config.yaml
model: "image super-resolution model"
dataset: "regions of photos with short descriptions (Visual Genome)"
train_examples: 203450
image_size: 32
grayscale: true
crop_scale_min: 1
horizontal_flip: true
translate: 0.06
color_jitter: 0.2
task: "super_resolution"
loss: "l1"
scale: 2
arch: "convnext"
isotropic: false
norm: "layernorm"
activation: "gelu"
mlp_ratio: 4
inner_norm: false
patch_size: [1, 1]
depths: [14]
widths: [96]
kernel_size: 3
init: "trunc_normal_002"
residual_init: "none"
optimizer: "muon"
muon_scale: "original"
lr: 0.012
momentum: 0.95
nesterov: true
orthogonalizer: "newton_schulz_5"
adamw_lr_other_params: 0.0011
steps: 9200
batch_size: 128
epochs: 5.8
lr_schedule: "cosine_restarts"
final_lr_fraction: 0.01
warmup_steps: 460
weight_decay: 0.05
adamw_weight_decay_other_params: 0.05
Rows from block 9 of a small image super-resolution model, named by matrix and row number. Rows with one number belong to one neuron. Each number is 128 + 24 x the weight over its row's rms, rounded and kept within 0 to 255. All counts start at 0. Numbers have three digits each. After the name is the row's rms in percent of the matrix's.
Before each neuron's rows are labels from the 100 images, of 14976, where the neuron reaches its highest value: "place" is the part of the image that holds the peak. Only what is clearly more common there than usual is listed. The data: regions of photos with short descriptions (Visual Genome).
# fc1: MLP up (model.blocks.9.mlp.fc1.weight, 384x96), inputs 0-95
# fc2: MLP down (model.blocks.9.mlp.fc2.weight, 96x384, transposed), outputs 0-95

place: top centre
fc1.379 097:113147104121131080164167133153138091095146160152153116086175148129128132130135103085135078095133105142127119155144085129108110118146148153133111119155132120167124131151140135142155109138145165163130105110133119114135164169080107140080107113144151126124141165142143172097137103131131142079
fc2.379 093:124136138143132163125165118123116145136141098170093113153135168166146151127102074098130108123184127105156140152117129122144149154122167134097127123140109153100144115154128121105152126102132106125128075106171122133145137114158138126116075131087141139169144135101096160174113137161075109129

place: middle left
fc1.236 117:123085115131138119123139119128123139168110126170117148140187158142183151110115156067128128073100122134132155133147097142130153096099132098124135142129117100138096172148084129130162159105095095147101152145152122149111110125109153088149176130100105095148127143134101111133125130109115133154
fc2.236 100:140131151161106153130129146135136139131103144120139122119110121120125165131154177144129106147094100107140146099093110110062076157127098131140112137122151150139144098121119158166096118126152164136119166087135189112119087118136123132113151136156114149157175135108126125121138138085067156108

place: middle right; top right
fc1.213 122:169098145148164158129138125130123104140154123137111136142133155059153128132104136102113110152140107132153124178133132105132150112112143092129168107152075134071122117154134150088131167095108119079165135126140116127137116116145148110134129152130099082151069115118113124106137155144138146173
fc2.213 117:116092158148122120145182136149175162098124148160132139151121124134125149134073166141133167158122126101118080111170094116121119121120094163136129138134110155151129103156147119127111097117140145135126177080158130108154108150103159112115141185111110146112134094093110147131153122118086124120

place: bottom left
fc1.233 089:134102150205159107140125085159142088152120136071106111141119135157080153120103115141104115173098113147120174117110145150147139107141135181143126099143160125153128111106106132136111135152139121125163107142147116126121145120111111077131164125125116110148116109145149143120110138138069136089
fc2.233 086:124144135079159090127115081124131127117106135120118152133178135070134137078110103130157145166130139180152094120165091121107116152157133145083090161103128128148130109109127135102072121155111113150094134117147134151108111122152147131141164127128074138116128130126131111111167122147163131146

place: top left
fc1.79 103:100164108198154110132146139121128128121138162141145135156084152174092108147120108117154155139171149125129122113150170115103086102143065131131129113122133139098107104141109127124101110144124139123149102152106126140102129164127116100068182114129137184150147105124137102135150106135114130125
fc2.79 100:108109138135083136132123124126096119150140161149097054176117094106117094122119129092152140088117141116137084134114154166131160108135094148108136160133124121122112117147104117097131145137148136159135114125136110167105141174130095090109122141135098181130127130109107170160115088149168153142

place: middle right; top right
fc1.318 127:128117144121122120172153111152128172161134144149150108113132143104096113100107101143082115151177135120140144120099118086099165112143115076111130158147127154123142126168161125084088138128112121105119169135166111094117095162154109165123109135133107138113100109138137164093162156100111158128
fc2.318 104:167116139116118127174143111096120129101105164121116094132145115137110074133104101132137117122116135149126086141115107121128168119107137111114121113125126100130117125128156116111124116108105148183138167119119132114070078150144140136127135133089136162156147090086100150150154208173143146122

place: middle left
fc1.279 076:115168152111142101102123130124147102131114137119138119158143096142096111160125105165185172107084097124119118117108095137142113155145136156158116107137109121113150168144126134137120153080095101156110104159119147148117117132165138125065129094144140139123154164120101125130095103110119197139
fc2.279 080:178105118132093123064127145151147153120131113157139137123128146085152120153120112095134116084139102118137125095127125139140107164126161128173112116156120124166159119126159170136101124124158118121119144114102113114118127178128141148106136171117140124126156109138087097182182158115120131181

place: top right
fc1.61 106:122150118127132152128128134137123096140140133135086082162094111137135109100114165140098130108139106163114111134156095133102128178150112116156159123104124128116140143091137091110219124142188132079109146145161145147114107099112124136119121099092135129115094137146137149140147134137087140165
fc2.61 109:099142165151143092124136125112134096109112116138164145179175155184120122092133122126115097138125111164117119108124099103146132084107113133102140141130159134146127080154152091140144088139116147104097166135156136112133139132126145091154107152147102159111107177105140082125134147177151142126

place: top left
fc1.373 105:125149102152125101135143118094110127112134106178135148170128092168112099147133149134121181125113120092135164122096157121154099101133185136107138124166102157115105138110143113090108119129124137159143074122086106080088101153116136145125111134120136148168152096132123158146115160124102158124
fc2.373 109:146080097172114164151190118148116128126155120156109166144139112146142094159098129084155147122141138121132104142137152142121102085116142088147178117125109097125145128171132114127147127126117136104132168124122142176183145147148131112151097129141157122123163139132167123111116151139122098177

place: middle left; bottom left
fc1.371 073:113099100115142143146157098122123128131125160118100161111119098133086145120111087146147138097083133119159164120130105135162139138138132116126123148121130135102120141186137122112093146096140120160150121136149085104177104141165124142188134068101104180102159113152137119102099136100134131151
fc2.371 062:136134106144121122126106097099112131138132138147147135131143122095143124116087135121118146132148101131174107134142092127142120163146127125125146112093116153135128132104145085125109092086113137142128103174133105130099120082129122150196142086097123146102227117137115157144121125133142182156

place: bottom right
fc1.80 106:145075125131130123149165145137100128142148110136104121141105164159134170123116141124117074156117083166129118094145104115117191120087103110112141096158084122131104140112139158138136177111107137116139149136141141113121121177142086112147147112109075122158126130145124139100160107118099155157
fc2.80 100:123096131133131144146191143151114134139099131139116117114158144149121092108101126132165135148119101118130082125124098136051151097158121151130128112126122122101151079154130134132102095129127154145143088152124138079108131102124121150095133156179135107123132125109082140097130175096126142079

place: bottom centre
fc1.348 073:146110133131110137099095159118115162109117130153148105088123148108117158092162140093101054132145153127161122123157134095110156098149141134109104134145100111125128141087151154160096087160106155145147153121195139096105124121120140161113121132139118088118158128137143154110097122172128132136
fc2.348 075:146132170114107139106140158135106105139097119150094169128135132166156082111121117161144148149128171138146063150158095126116139152121164125112096113137137176093132136176123127118160135159175129121122115142162120110123127142125079121167116147123174101121128129115096100081117139114101135114

place: middle left
fc1.328 039:131115139148111148114150107160113148136136132143117144122169132169133115125160124138124101092140114119142106151155119127138115135149145101161164105185140113115120137129099141124105102077110069141137131167128111099127128122098128150140151109178050107107169135105162142064112114141102130144
fc2.328 035:144152121167144111131158109123111145138111119159157138132132146082157104130134205164139134159132119136124096098085146128137154172136141123135113092165123155132159142067132138119101145062115105084152106126126125138131142101126109117122138120153151110136191137156129143162155120118139134119

place: bottom left; bottom centre
fc1.207 107:133101148124121082122140133134131124116131152174156134145124110172137148156121138091087111118103064137075123135125131120161140138095101121104117140166123100148135107146156132162146150178120199099133155142117123150128135137131085151064136131154130110102097117111111114141136132136159128092
fc2.207 105:143138091100092130136095142142135152144146109128143113159122127154112150156123153099067119175160079124115116145137137125150101169129138128158110116132087139088096127119103151091106156153096114137109129110152133115132098134115194157112132095105133129149101152175119102102127103125173099139

place: middle right
fc1.353 083:130112102134122142136156097147138192140124118150162132127091171100121171138112084133083079119127146122146121096150121115093128086151106118194092142113123127140142088125103159114149143121131114159146141176115126116129125108121145132182157093120159154130140127112129135115137101117121110081
fc2.353 093:163093108184105121127172111109078103119140146134138152135148136128115100102140098146137147105132140086161136127132145140099125139115132117145130113171108109146125133167146127123134121094101110121166089189129152152178191101143093102153102126170102135109159153136144133123092123122124115140

place: top left
fc1.136 077:107132127178097088116129140108117100104086113106079161142096131121150155165130126118134132129159115124133142138108154139129147169140153139118111169117101142131132144092132154111129123123106113182145098116099137112135142133193131102092152127121168114127149064158102086112101129146151149163
fc2.136 078:144117142153113174161096157121145126146135132129155061136138098138169152146065087153118147160099146135144113122112158126137127135073141152153131166098153140142137144165106128088119153137160125116111139164130129153121138104086132123109113135115132141157149097166172123117163085137134118122

place: bottom left; middle left
fc1.43 057:150147138127109094124156120196134116095138149100131150174143134184100135118136150120100083137088102099108125095118158177123100123113114172105177153172117121145125158125129091119117116157131109082119156115156119091139140121152165138127122110128084119134117117120109151149141136104124116109
fc2.43 042:116186117122109121135149126131078145120126123118113130133161119082122106080124111169114096139133131108122126113139173097121094129143124119130083109146096174089120169145149099121096120149103178170101144125171133122123144147095086141104122141137150130156143102130158119069139110142151136117

place: top centre
fc1.275 096:156076119139146089120107148122120149114107145143140068113072131120102130142158144144147140133138133112104118102140119156136094121107113122152171122107147165138106158117160111069139169116142130157152115084136109154164155107115143163126135072160109130126108136124173115115114169155141118141
fc2.275 093:161147114092089121124093124094106150153121149151113089153088129144136095130134076117094147148085137109134145144105147098110165156125111182163070128144121124099144171148143079116133177151139131129122136111142136121127150088116156147140127147094121157095124117138097130146139167121133117142

place: bottom centre
fc1.358 119:165141089123086148128145150124111109131127168114147125169091078106098108112139143139109097143157114127106141166179140125085106133121115135107154065144167152120118124090134127100132135166123153104169120137163086106143097127118151127135097128130139135129173141164157106141140151139150128095
fc2.358 112:101146146113121111113111121121099154164127168087095137152158097094120157137127067130114128116150117119134111136119137081098173098130114128133074118114111161136128102123159126123121137143168158164113145108169126144124137116122117132140117168137109102076153104088122102151148103115061121132

place: bottom right
fc1.337 093:130155125123118141091129151096115136153104165129119165100123141141098112144132108151120093148119090142077146117097143174130123166096117127106139148097135131123102131163125127102106115100165121094129116109118126135226145116112115162106124148133141144141158162091127169162146132132081121123
fc2.337 105:096111136107072123114123160105122123113098146150156110117151112089123137111169114125129170102139090115083150083143141115170105155115122140124114119154088166092092151126154100148111108125093138115116121115160111086093149160119148138112131145116114146116148118134159119072106173091126146129

place: top right
fc1.342 086:108129124192148148114155082143171133146135108142124143127170101133132135151143166110110144105112104169125118166141115095180121113123117109171146126149138118141075144162097112088121144150086116162108131144107157148096105122103179084112135129109137135140128133134095091098110130107141125109
fc2.342 086:140090169158160095142139108140151127122083132125129111145155126108152158132096136129119113138124108108122132119101101160126133131100117154170123123135098148183153060093118099132106128135136134135150147051128128116120113103163120131127128102176102164144134113135171137141126094130072151127

place: top centre; top right
fc1.273 131:098134123120148126153135122148095122121101056132108104151141139130113156173138122153136100130125094138108115103129121133188145123128106117141126119102066153073122141125160177110119142169123114137156130134133122153126156072114131145152187149106130130117106113133104108151107160142166097121
fc2.273 118:143120110108139097131142123142188139154135151159124104152148103096136197109116134151117140103121098123154138153152138152120124112131116178123158134145131122125133129104105150113115133140149162093076127127134136098198151068163134117159141124122094148094144143125139147120141127084081152135

place: top left
fc1.327 096:116111122128097130133183136097153100139152131116115110147122125152150155106150162147137186110098139087142113113135126152095098106089084125162158087169142132124142104129109132106142144121101134166151069124119131113095118174111143096140123135123168127142149115150166124130140133089154155084
fc2.327 098:103089126153114125164086133163158090139137115131124104142115166146186128098123147083166119132123135090100147150160124133096118156102107100137094146116095144152122111109170129129118132134149108120154121115152121152168147112128108103072094148164129090125121111122149163139135115151117155180

place: top right
fc1.123 075:114145119166130133145136127145154145107121124179095097123097155150174181093112157117154116132126135137108135143128130115143100178147143102181130120149118150138124130137127077104144139142092141106136119130118113167090106119128133135069130166121103096114090085148086118106111136128181142114
fc2.123 067:153146136092109153134121120157178112131166130074145110108082132121131193155115170126097165163140127104105126069142130151120133143117121160158131124131105103135121148115108099125114110136148102122104118104098118147152112089160158094112123080124144131117149113143166110165119140138138126081

place: middle left
fc1.194 095:083157136115109129153152106130123159142113105059136156154156133143106132123104119147112159091112159159133166096106128147106116092117126113102124185124104159110142133098141147108098120088124129165145154144128117121127111135110169166145111139138143077127136137121166141128157150079084114157
fc2.194 081:103112114116179130148121115119124110081131102104153118104153124150151147115123194157110162116092180138123094153151117102141119135108137072105126129095115137173117161120167140120120113091130127106147110194124122149140098171127145139142086120123109125117129113111130120126098130162171108141

place: top right
fc1.178 135:106131137114131146130124108129113127117093096153102143110096174137148112142149128139141166090074149140127132140056157142101130161112135127169142108136111169089104145161134092096184106135135137117143121102103132146141118128139111150145172156130089125094164117085166139138142126125115140095
fc2.178 112:109133107138108105138139108119108120132159160115143117133142136085121122167105175115118128142125165138108134144168119136155112108119120117148161093106087091104139175156162081109121139138053109127131134093109115149094160147130158194154122137115134112136112131147085076138119131130107131120