config = dict(
    image_size=32,
    crop_scale_min=1,
    inner_norm=False,
    kernel_size=3,
    residual_init='none',
    momentum=0.95,
    orthogonalizer='newton_schulz_5',
    adamw_lr_other_params=0.0011,
    adamw_weight_decay_other_params=0.05,
)
Rows from block 9 of a small image super-resolution model, named by matrix and row number. Rows with one number belong to one neuron. Each number is 128 + 32 x the weight over its row's rms, rounded and kept within 0 to 255. All counts start at 0. Numbers have three digits each. After the name is the row's rms in percent of the matrix's.
After each neuron's rows are labels from the 100 images, of 14976, where the neuron reaches its highest value: "patch colour" is the nearest of a few named colours to the mean colour under the peak. Only what is clearly more common there than usual is listed. The data: regions of photos with short descriptions (Visual Genome).
# fc1: MLP up (model.blocks.9.mlp.fc1.weight, 384x96), inputs 0-95
# fc2: MLP down (model.blocks.9.mlp.fc2.weight, 96x384, transposed), outputs 0-95

fc1.364 038:142108144169153130125103113117163092105129118126058156148068088053090181109131148147157105148127124144114136151132121165106189106102207105138090095047170168138134143121165143107154149186152115104158100121118054135145119093163091174148073133114112102122156141092171152150142168185113153079
fc2.364 035:117101179098145109159096147120116157187103073111174094098150099107164141139070110103111157165107134167107164147138140087140055103133144142097077143124145052159150109117115141145170164170155135156102095115115210068093090109128121130176106154120088037111153130134149088137150159084107153141
patch colour: white

fc1.129 067:111130151119091091085108132116072101106134146083117070130156148137133112146138141086101102144149132178154159144106115156126106198141173105164095124130083147045094107108148114139132171109156111163110172125174221152155109184149049072121124136163164113118100071099192152114099138141157114152
fc2.129 064:190186106066084084097155150149117131100137113135100106098162162224166081119092112153119126128172185188169168130112099131077138140114133083172135146118176089117122114120121097165140103104130188123123160164099170171139087050142182139141129160129129163162096128136073138145101138140127116129
patch colour: white

fc1.355 109:124148162152106162101151119079153121142160115127174164145108075139077089134153102143163166084101105142185115140139072074117125193128095156085155098117070102100121131163189138066090082143112208120192081143111094091130127164135135154140088132168116121125159144082186124113091127162152165130
fc2.355 105:064074119096164112126113113170108122135133132140127144130160151098215130175124123126109168145149099054096087104129150103108090112163102054120169056114097165099114093140132108120102085100131096120112130154097118169106154133151109093162128172131163079142125129034087089141109086113094073096
patch colour: white

fc1.311 124:135108060108134125134163141085082128121108154148123104165189164037136110100116165185127114153112137134126149105140152114119143154185151085077083118058106098147131182145108191124120143142100203189081178144130143098151157061127090122137103117160081141098097111163118121093154155153123156110
fc2.311 135:103117167154092113112117142135024133125042137126147088173076149169077117111147139162158146098140125111142107097124074127097195210134097141134145148164156127102150096173142127124167104080182114077123146099128150176125107155107158076084136155099159085073099122140138122142111146103098091151
patch colour: white

fc1.145 048:111150191094095140097115090120120145126088109127149114184030155089066178191188149109119155153131104171143088153116045142138149173114172076167116137094129087152109157152150133137143151167091089115106157139157168135091159132130127094144081136148130175113138153096146127151074119179109098120
fc2.145 052:138103162088108095141110185117158078166127161144112109069121137133118114138000131094166113112207127096119094117119154122111120085161072147098132125148226136110141156125143129164124097143102125121088104137114158096158116107092162150105176183142140060126108122133110172154074112116114135116
patch colour: white

fc1.308 036:130134121168152096182139150140120116082128133065110092141119118130173127175137127123184157158132104112113113167129148116137140106156146134107088130092154128202177109055147192076113149162141113124168073129075097163153122121140063184095042155116172098097070138110158155157091122150090163137
fc2.308 033:115102120114150115144148153159173168179084126140151124088128114155100121196044103161131096151101113153078141166136186098098072100121140128169103112179114080087193119173136186134168134162162139133125156108085203122062093086135172136115095118152124106134157131156165117128158079151107103140
patch colour: white

fc1.89 147:185083146125123130140103153137126136112131124128090139108082160134136119122131153135147070150102150119143095160188162119143148082116109061143097119142084119111201146093128151114148129147117113080220121142123146109141169140157027101150173084121011129144157107181085135131136115137155155144
fc2.89 139:166168125143125144094078110208149133157095138152143125093100146119139103142150088130101102115104104128125102180116081142116229116141118118122177107105115116107145091142152229137103117075157132158113132119147160131135032097133092131090159138148131085119133155144100149115172111029112146154
patch colour: white

fc1.40 084:113188071125206157113190128130141112085162101084122079143131179096126093130110087136166101058143121140128095141125121072142135135122119150117150120125207134187061159157114147134069176126180095169108149133112140148136127161144075117099167123141122189074102122139155103143124099182134093120
fc2.40 079:145114095142181120133157123159105118101152096129117098182125080140173147072154070121134136129119149174113071112129139146158197126108085161074132140105103105077112102158129088087145147109134141086108054088136114106088155168185095116076181159147191155079162093148136127150152105192171103133
patch colour: black

fc1.324 111:101120107151128143093128113095088120113235138086135096145135181112088185134135147159078109091091104106118111128064128181154126135146105143147134163127098099126118110153169068157115138143128079192177094143107169084105131165094142145155129071111114129208177130131167083143122128147098197138
fc2.324 104:122133165122071154096139147128106145184160142144112111165126125124154086153128132160113079108151092134128086135123143138040086133132169174177125113190154140174172127117209125190125070163123078098145146117161142168150088148158130077165165150144150086100121090083168114067101158132120177145
patch colour: black

fc1.252 128:096151190156145068164211137117186095122094111151142133130113116170143128148067143109140102173123075157143150110189087151121108139181145099116117137150098124180079128118162160119122125110178085047102144123079051126056156139091129089127150137148121096108102128159119166124135171093122108120
fc2.252 124:119162184138197159131144150085128122141165105104067164106100117102034132148030123141135127111150111144145139178156162137146145147132147145089149158080189136186158107103112192142150111102110116133111140114116152116113116147181122112154128116103100090158104133132102148086096160238125111138
patch colour: grey

fc1.224 145:152110130101154141125108183123105131117104000141107115142111111128139154120152121120154121119085155118154167070178142090147147092096118102094124165140127115117107106116101122108187112176150145142162185151107152112128204139186080139141093126157129144055112145170098137114151163131098094153
fc2.224 159:158095168073115143091167166159166129131141154105085087151126157130099170138202079099134100048140132171159122102139186134167129129138109128179140129120150184139109141084171178067096134121144121163111163086068115150133070132193157124174108115150166084122124116086143105133178136146099131167
patch colour: white

fc1.39 080:111139149183215165134143073101138096158126103140149132199037159122112191126168124086116170119118137139078123149122118121152111137115121154155119122122112138145114118127112073071115174113065148134057105124091175095140188209109161125138139144102101121125103102075159089163132118150116111158
fc2.39 091:113123083142082055140148099095124160078113185095084143108070098105082120135064147158116095098089083168116105144098102132127136128171114193129136191158174114080142143063145093130125119126153151112120106119137177137151024103090152151122127127135124119172151129190109142140086085125103117126
patch colour: white

fc1.250 089:144089148100110105158144118132141145170088178176134058187061161130080180096230121087117122136088125123148130215121089125099146165151151038109115160119099113140119105134139167128111133142116128121186123156121170091117142120129101118095142132146112141148073145148163064136087116125094146120
fc2.250 108:128131118089126024135108166129131138126110138164118186034103190150096152120035087104122132119229117129102112129132125146162099113123068141142074120144159100122118104100151111146124059103107121139109130147162180115146101147103148136125142151154144146123122123162147211133087114111116110138
patch colour: white

fc1.127 072:100121172103162114136094182129131158140064051092102130154173089122127125134085066148132152175139124134101135120118195187113159156186133125128097133106139089129115123035127167093120137128138083126129090164176152176098144185089116154117127074091097113137173133130174115160137121153057103139
fc2.127 059:115145175103202180119100157119114120055127064091112084161142113148137096114125042148090120148104134176090096088174148114071129157070118132100146145177153131172137131120166151141118148144090093116158200127133148142146158114088153138082166171147100121101169109144166056136174125107139124126
patch colour: black

fc1.299 111:128080130142123033106119136117111076139124149152163117140066141224063121142133159189113150177114142173088136133119124164123157122204138133115091014121139096112124121121132111080120153129126134168123108167159094129101155171142135190135118152126109088101117122116149097147081158138160120139
fc2.299 109:126137056069100126141085129093120161105108089138124087096076124127094095097111159142088100064122136130160156117085148158102100123125122171174054203176126095134067127067117149176152171121149145148176154137156150098087084120089148152119126096160090178115152088165133136093150118158169139129
patch colour: white

fc1.163 107:141120134132090109121113105154077102103101087167109133098114166112109085165149125089152114118149155143206117136173099156147243163153125079181110164112120135166164152161089145105098110183137123135122114132171071132119174089107161130047114088136089100158124151131132163123051165134115107140
fc2.163 100:127129189125105081092117130140170082162105142195162045107141150158148121167119167112100151118149147118213110114104136126121071094074099125141110099099094117187190170090105136103171106123145085110088155110108124137138178128159088081106110128185160109149156118119172119146124191142150079154
patch colour: white

fc1.166 094:143105141149168158127087122124036165132155095114123096075100106098114161157098160132123152110091095096126140156114133141126181137131143097123115179137156149239140122090201124136170093158074119068140105127150075104133180124165093180126111108160115106170132139127101162107115150164158058114
fc2.166 095:128126153148089108121097094101130149086099063087099170081185133092067098150175060142082168148159120123159112145096108111196104125168148150123145111111148066107143061115137162125154097134164142146129079115151149156082100111148102141142163137140102119120198143102068092168150176092109092089
patch colour: grey

fc1.86 129:127105112056117164090172132085175171068138133096125093145114176057099122113133112102083162129117123130130123118161089126090108142133117138112159125170202137103092154139119138122160093105150174207102151153156114097087160197113120099127074134167178190149180119140081095138117091114170158131
fc2.86 114:157159092129156196138143124181134118169122182113056116154145133126151137169136154104136126179109099111127112166152095098119165148160157161156127126088142188085164189136142135082077103088090126136127090177146116132128094100119137130104143205130188046130150135152091135138107131086042116152
patch colour: white

fc1.162 078:133156233116090171051158122094116177105165151114135141183124123164140125203153140079129120111137109131133110139134138131109131085055110123098152142128100115071144143156127143108129147146143071147125162119163146071182106131130080113148136067133113129086124108172164143103173149140061058119
fc2.162 073:139124135148126092106097111108081136106148162112159127063125124115125148085090114146051137165189142174084107053135137119175099156110059098143101141077142148198123106138165136152095105149080121098061085177129107156145090097121128157165157134119116132130128140070105111158125132130200195150
patch colour: white

fc1.85 048:120084121156144129177175101114126095169135158133137155102136125144132140141047129100176207138139131043204131108192128130115168119162104092082135154150109149196113111089125120091128154107138082037089152134092087117145118096148106157179153110163098123150088116128103181127124127147153132108
fc2.85 052:114152112169157158127117097091055128117115172101091122072096093119096128150092173196163118117060126107175132156169155144152150182176167132134156123104128081141159136082147086133163115131179213174153181139092180136135124152156162136205178135114134124151167146148103138141130110101109140143
patch colour: grey

fc1.48 082:131135090113174116138129131108151099098159106151037148137142155152139216141158142167114199066097151138098162101170024139118135110153117141124133122145064089129202139123150165099136139115115087150081131134112150170151171123135120116156099137080107111106091123090111146157052152151140124113
fc2.48 081:146137134125068162178117167052188152110160173133177135137111055125083102121097162067141070121137111076127107136069139097109116140163142147137084230107167170122132159146168156141085085160132168119122129109131135123166074094101154123141130131153160091130176142155121138094124127099142159153
patch colour: white

fc1.118 068:142101145111187137149156151084104112171121114106189120058105135143152166144135158099154125120139126136168125140123108120107110137116188130171126123182130115139109156122053142062135198102157166095100125128137108067195091061156131139138086161091156084081155167092139162146077137085169138080
fc2.118 064:072167117125141099156176144134168148137164103120131138104091117114165167146122117193162125099126133140158103186135115075049086207129131089139147148115080103140114161164096085149138142071082089088159106145109120169068097138124182113198154121127095098159100103110100116139102182095084119099
patch colour: white

fc1.173 084:165163140105100135085115186127118101111145133121149148119079086109115098130143139119069142082144218108181130176161182197146140144162148106099103132145097120060132065147067114095085119148130165084087136112149123109152130094209061109113109114160152119141095113182114124133149113131120180128
fc2.173 074:112116137152097203101061146132071103137163097149118153105140163125146075124103174159111064102111145092160123104138138050219106148125192108146104114100141130164095124085101180144119142138171125126093121147089174138131178107138164153146132149099131130126163149042084156123114134111187142113
patch colour: white

fc1.141 120:098183130160189098138069113084113094166149137149158148168128119152138052127133111149154105060125067138133146084145152140125124122122160151067158164098124171129135116126138100063094131145178138132097208112114091150167088158136137087130127155103098133109165115117184116195113099161091121055
fc2.141 121:075164101116142144197109091150098137067151168133165132136145152131125196112105133160213142142152177144118104131110102098175150105106122084089196119154110117123106097147130114143142164113071109060138134087128131156079166124142117121094156113095140108070096138156182147114097201078136084091
patch colour: black

fc1.254 075:137159186091112112046124149139201075152115149087115076183101112127126114100081126139132133171102173135101120122125109122154124147182119131168113106150143128111158093090079139131164109127131138146149129130144086225167140034182073079098130144122110138131101108137128114205159117119123115160
fc2.254 076:106136187105112109086119124144130082100160107141176121185119118105105076127074161138148154138082150139109140098087154170138138076145100109132107136073149109148097128123102091140109099161186091157081164127089155053041108144112193123149174137149118145077106122062150101186103110111171129143
patch colour: white

fc1.143 091:125097147168123099203135129127122141063113130106074223150102108127134091098168158123067183111149106104099116168097150177102161137121136115084115066096115139105137116150105157155121157160169116147147144116129164152084152111173141146051125125084134092130173064117148100092120106141108113205
fc2.143 099:144133143100091081172116156145136120166126106097146000167139114167148120112138138114108126107133115128129133131146130058155085117094134144143101206096118141138144137136126139126129145158091121138104142123101148114111164149106109117067049111126062153139117143117155123091202104142156097133
patch colour: black

fc1.380 016:150124130183105097135131166109178138075111079141137164173109110071123157173114114105171135192115132142150149132119163156141098129133150126079113113055151206143131144136140175072126119139108150072143144116087045139101132169228128089096106139127149109108137130141121070168103122099073126116
fc2.380 015:125120139116125116158101191131099159179096125163133084129106106185093114165045094166163179096046145108118133110175160085132149094151122152113113143148168076135132155113080201118154167133167095145079126117109180095106109115085129112111116097096111064110140134139151163119082058155149134144
patch colour: white

fc1.108 099:139129134195136089103137160147088189144135107138204169089147126133107121101153108098109140118150109157065081132092185134128165111085066144101126179186137149177173124110127118092117093074177202155134114163142130081116148120102128155126119168191128080147104098077108170105130076143102126131
fc2.108 103:140123067088169173140123157091115127095109098174082000131131135084100130109156139127114171152177132114047080120124159152198051090181103114125123091146146133080121133168158111159127116108118127104091149145142179104158126159130153117132153130163158139127102136114116142110137151124135088106
patch colour: black

fc1.126 096:095155186103135158065172082097146086097168091131140167145150095148088101129131162129145158150095166143114175120144153093140136117110172151200107183119105073177123114135145135067114112111105132207174079106140108161126164037114108091120097099145152146110098117077156156150122142146080125111
fc2.126 086:113096129127189094150157151163167090204134093117141121061177155103107169099110208095161123160105125123116079094112138163080157144134107098076122093148150099149133066151084115161105089095169126131175134159080088111098080098176125166130149086110149139103089160123152101131126152177177146133
patch colour: white

fc1.341 071:143124115165087113146132149106078145171091078133119189097091129071060165114159123103126178088218089160081129135115167146127149175123140104094125141101136156141146096165167113080113099126186132135112133161127179154120142130193158157138160112142122114113141119151116064046079094143136102088
fc2.341 072:129128120152130144140111100110138125103119076148129000109149084131188138112089134118133154162151110150106154107109141118174116083134171144120126097107124116104139129131101124144150089136147130147104110157141128126105125122094090138123169152163115134113178115147101098128151140103107137085
patch colour: black

fc1.50 084:142111124154133118097132125107101090080121059155204141107133091139142138172116121132103060184086078155090149073146147115112116120117143156131117137161117176143114117129113215114175235075109074093157146175155149131146138134113109124136123089105160158127120125094187138119158089180121093136
fc2.50 085:140122056156121104161178130150085142131191107160120114119157162231120092157111055183117182145133159146110159091133154177118151108157185129132156109118148092092106131105131095066169118074104162159096137149120116090168169107154157135155132126096075120133096113084115111158104085092105098123
patch colour: white

fc1.68 030:145109165142144134144114099118124126091128123168104179130106105120063198130137128106148125134111145146158108135100073146150157155122175047154115112080105045112126196130152159111131168175118141113176139164152126149141136144078083104185028127101108123097103177147123166167105105174094124096
fc2.68 032:108089150083125119151084189107129093169089130178190050097102116124154114130025129117144133112162163131126116142132136113102092073153117096089135128174174084152115133128149147201121109173070134103095077124109174131143088129134173145150131182157147053144128133143139134142126140083103162123
patch colour: white

fc1.32 077:140174180104130143107179126100107127181167162125162130117117121147162129105065070162129033144116098117141121113148112103142213163154134158110120159037186107142159100149124118116126150121169131098100125101159133151092145098111128147145132119175139131071137096112113202072153093153074131090
fc2.32 079:130167112155159126104137164050127088079141080156081150135160153196120099068072079124108114068173102131116161154088106107160079142140161137121124143061089169098128043100114154155139118138130150171114102114139183092169144140159118116121164106147165125123144129133116175162115082166169144095
patch colour: grey

fc1.304 123:157123161144100138129142138170195230140108083080101116097112154156133143142106125099083158171136167115156108092146123062178118159131116130115142117114164090144117110094114150102122132121069160157139045175158164083077090115118125142162072100164137174144099092101088146136133145097199134152
fc2.304 109:123154098109156169122092152159098131130094146108070202153197159082149169146074133124137125100132156129139154125116083160101167102101140097130098101154112156068083063161099087170114150089163064159123167154127121121053184158133115106129127087127125124116115144197129123098110105137137050133
patch colour: black

fc1.368 061:120144165145125106103152129110103139113160100152118106177137115088130154131142110082101088130110102121100098115083195204124142171135082240177149176144159133120143131138131071139146153082107139057130054143173156117086151095087151096178157093100156105134127166125108126090143127106190122122
fc2.368 071:136150099097090231117157069075137123094068135134155045182112200126139143117111096163110133111185111141164173138135129065133115108136113145167139100156118137105150141144165122156097110146069156133110152096120190163166138097155117105124220077130113115105126105105167117149124124122151131118
patch colour: black

fc1.199 120:118129142172064069121148074123133125102120150146123165227108179099043162113186090042136163144134142119118091124096146125107091155129119088113127138113135122120133114154184174104123127152174139125148114190125196166114121139130086164090100171146148121138147093143145071101138108105096133094
fc2.199 139:151140106121146060150133120118134124132152126103112000086126114167109116136050124065108133131132135151135130153123123119134114102136142122126117100123134114099129112142143121129102155127136164151173111103147145154130115124129095126112107128119151132138129128143163129144108111144119108098
patch colour: white

fc1.257 091:138122152108039068120135125126083087111079124174146146139085103125093142157172086084136129132160154067169122154100130172161121106197156065111154137128123089076127120118180180111139123161165132169179129170162117085151116094091116069145123108149118105142118160183200126145100125103100149120
fc2.257 097:116157149100116077126084162116156129117120158186135009071090169213164120114072111092153102133195143118152102161120149143099096092082131127099075107140076141173163118125145109148109107104075101160138119119130133162149148136130172098172098115167104104101102146130144157096111102160114167105
patch colour: white

fc1.237 094:122160135074104103111089163035119110087177115117083114144140129148167116075125137122071106082062134154137194163117170179106126167090167170137131136118163147139093146114123110128148124144144137117157074098097135064091144168134135072146185077126179118095106165145167121156127162179122118163
fc2.237 101:121068091148079155162121102089111061118143142147133130149144157116140151114156106112141183205086148081137207182155103036117188165087131151061155160160123140091125139175132114118086151144124155100157147071188130125108099128144161134098148159183130097084129115140145129108138102134130108134
patch colour: black

fc1.286 048:164160122046079105141116144146108133059171175100109123147128181150135150099122127096134126068121119107048135091099120177146103164150145175126163133187145058117164156078132146056148166173110126130154123107155149125125145130046124146121100181108128110130125165137140154111133145113210120115
fc2.286 041:157146121145110219186150140118161091137118133103188110117102149189150153121099091139119112143141151084099169097078120064115109147126120109143103159147142142093069212134202127163152083165175174109167106160170085124136129086150148127102151147108184060138124159159113134109114136140092130157
patch colour: black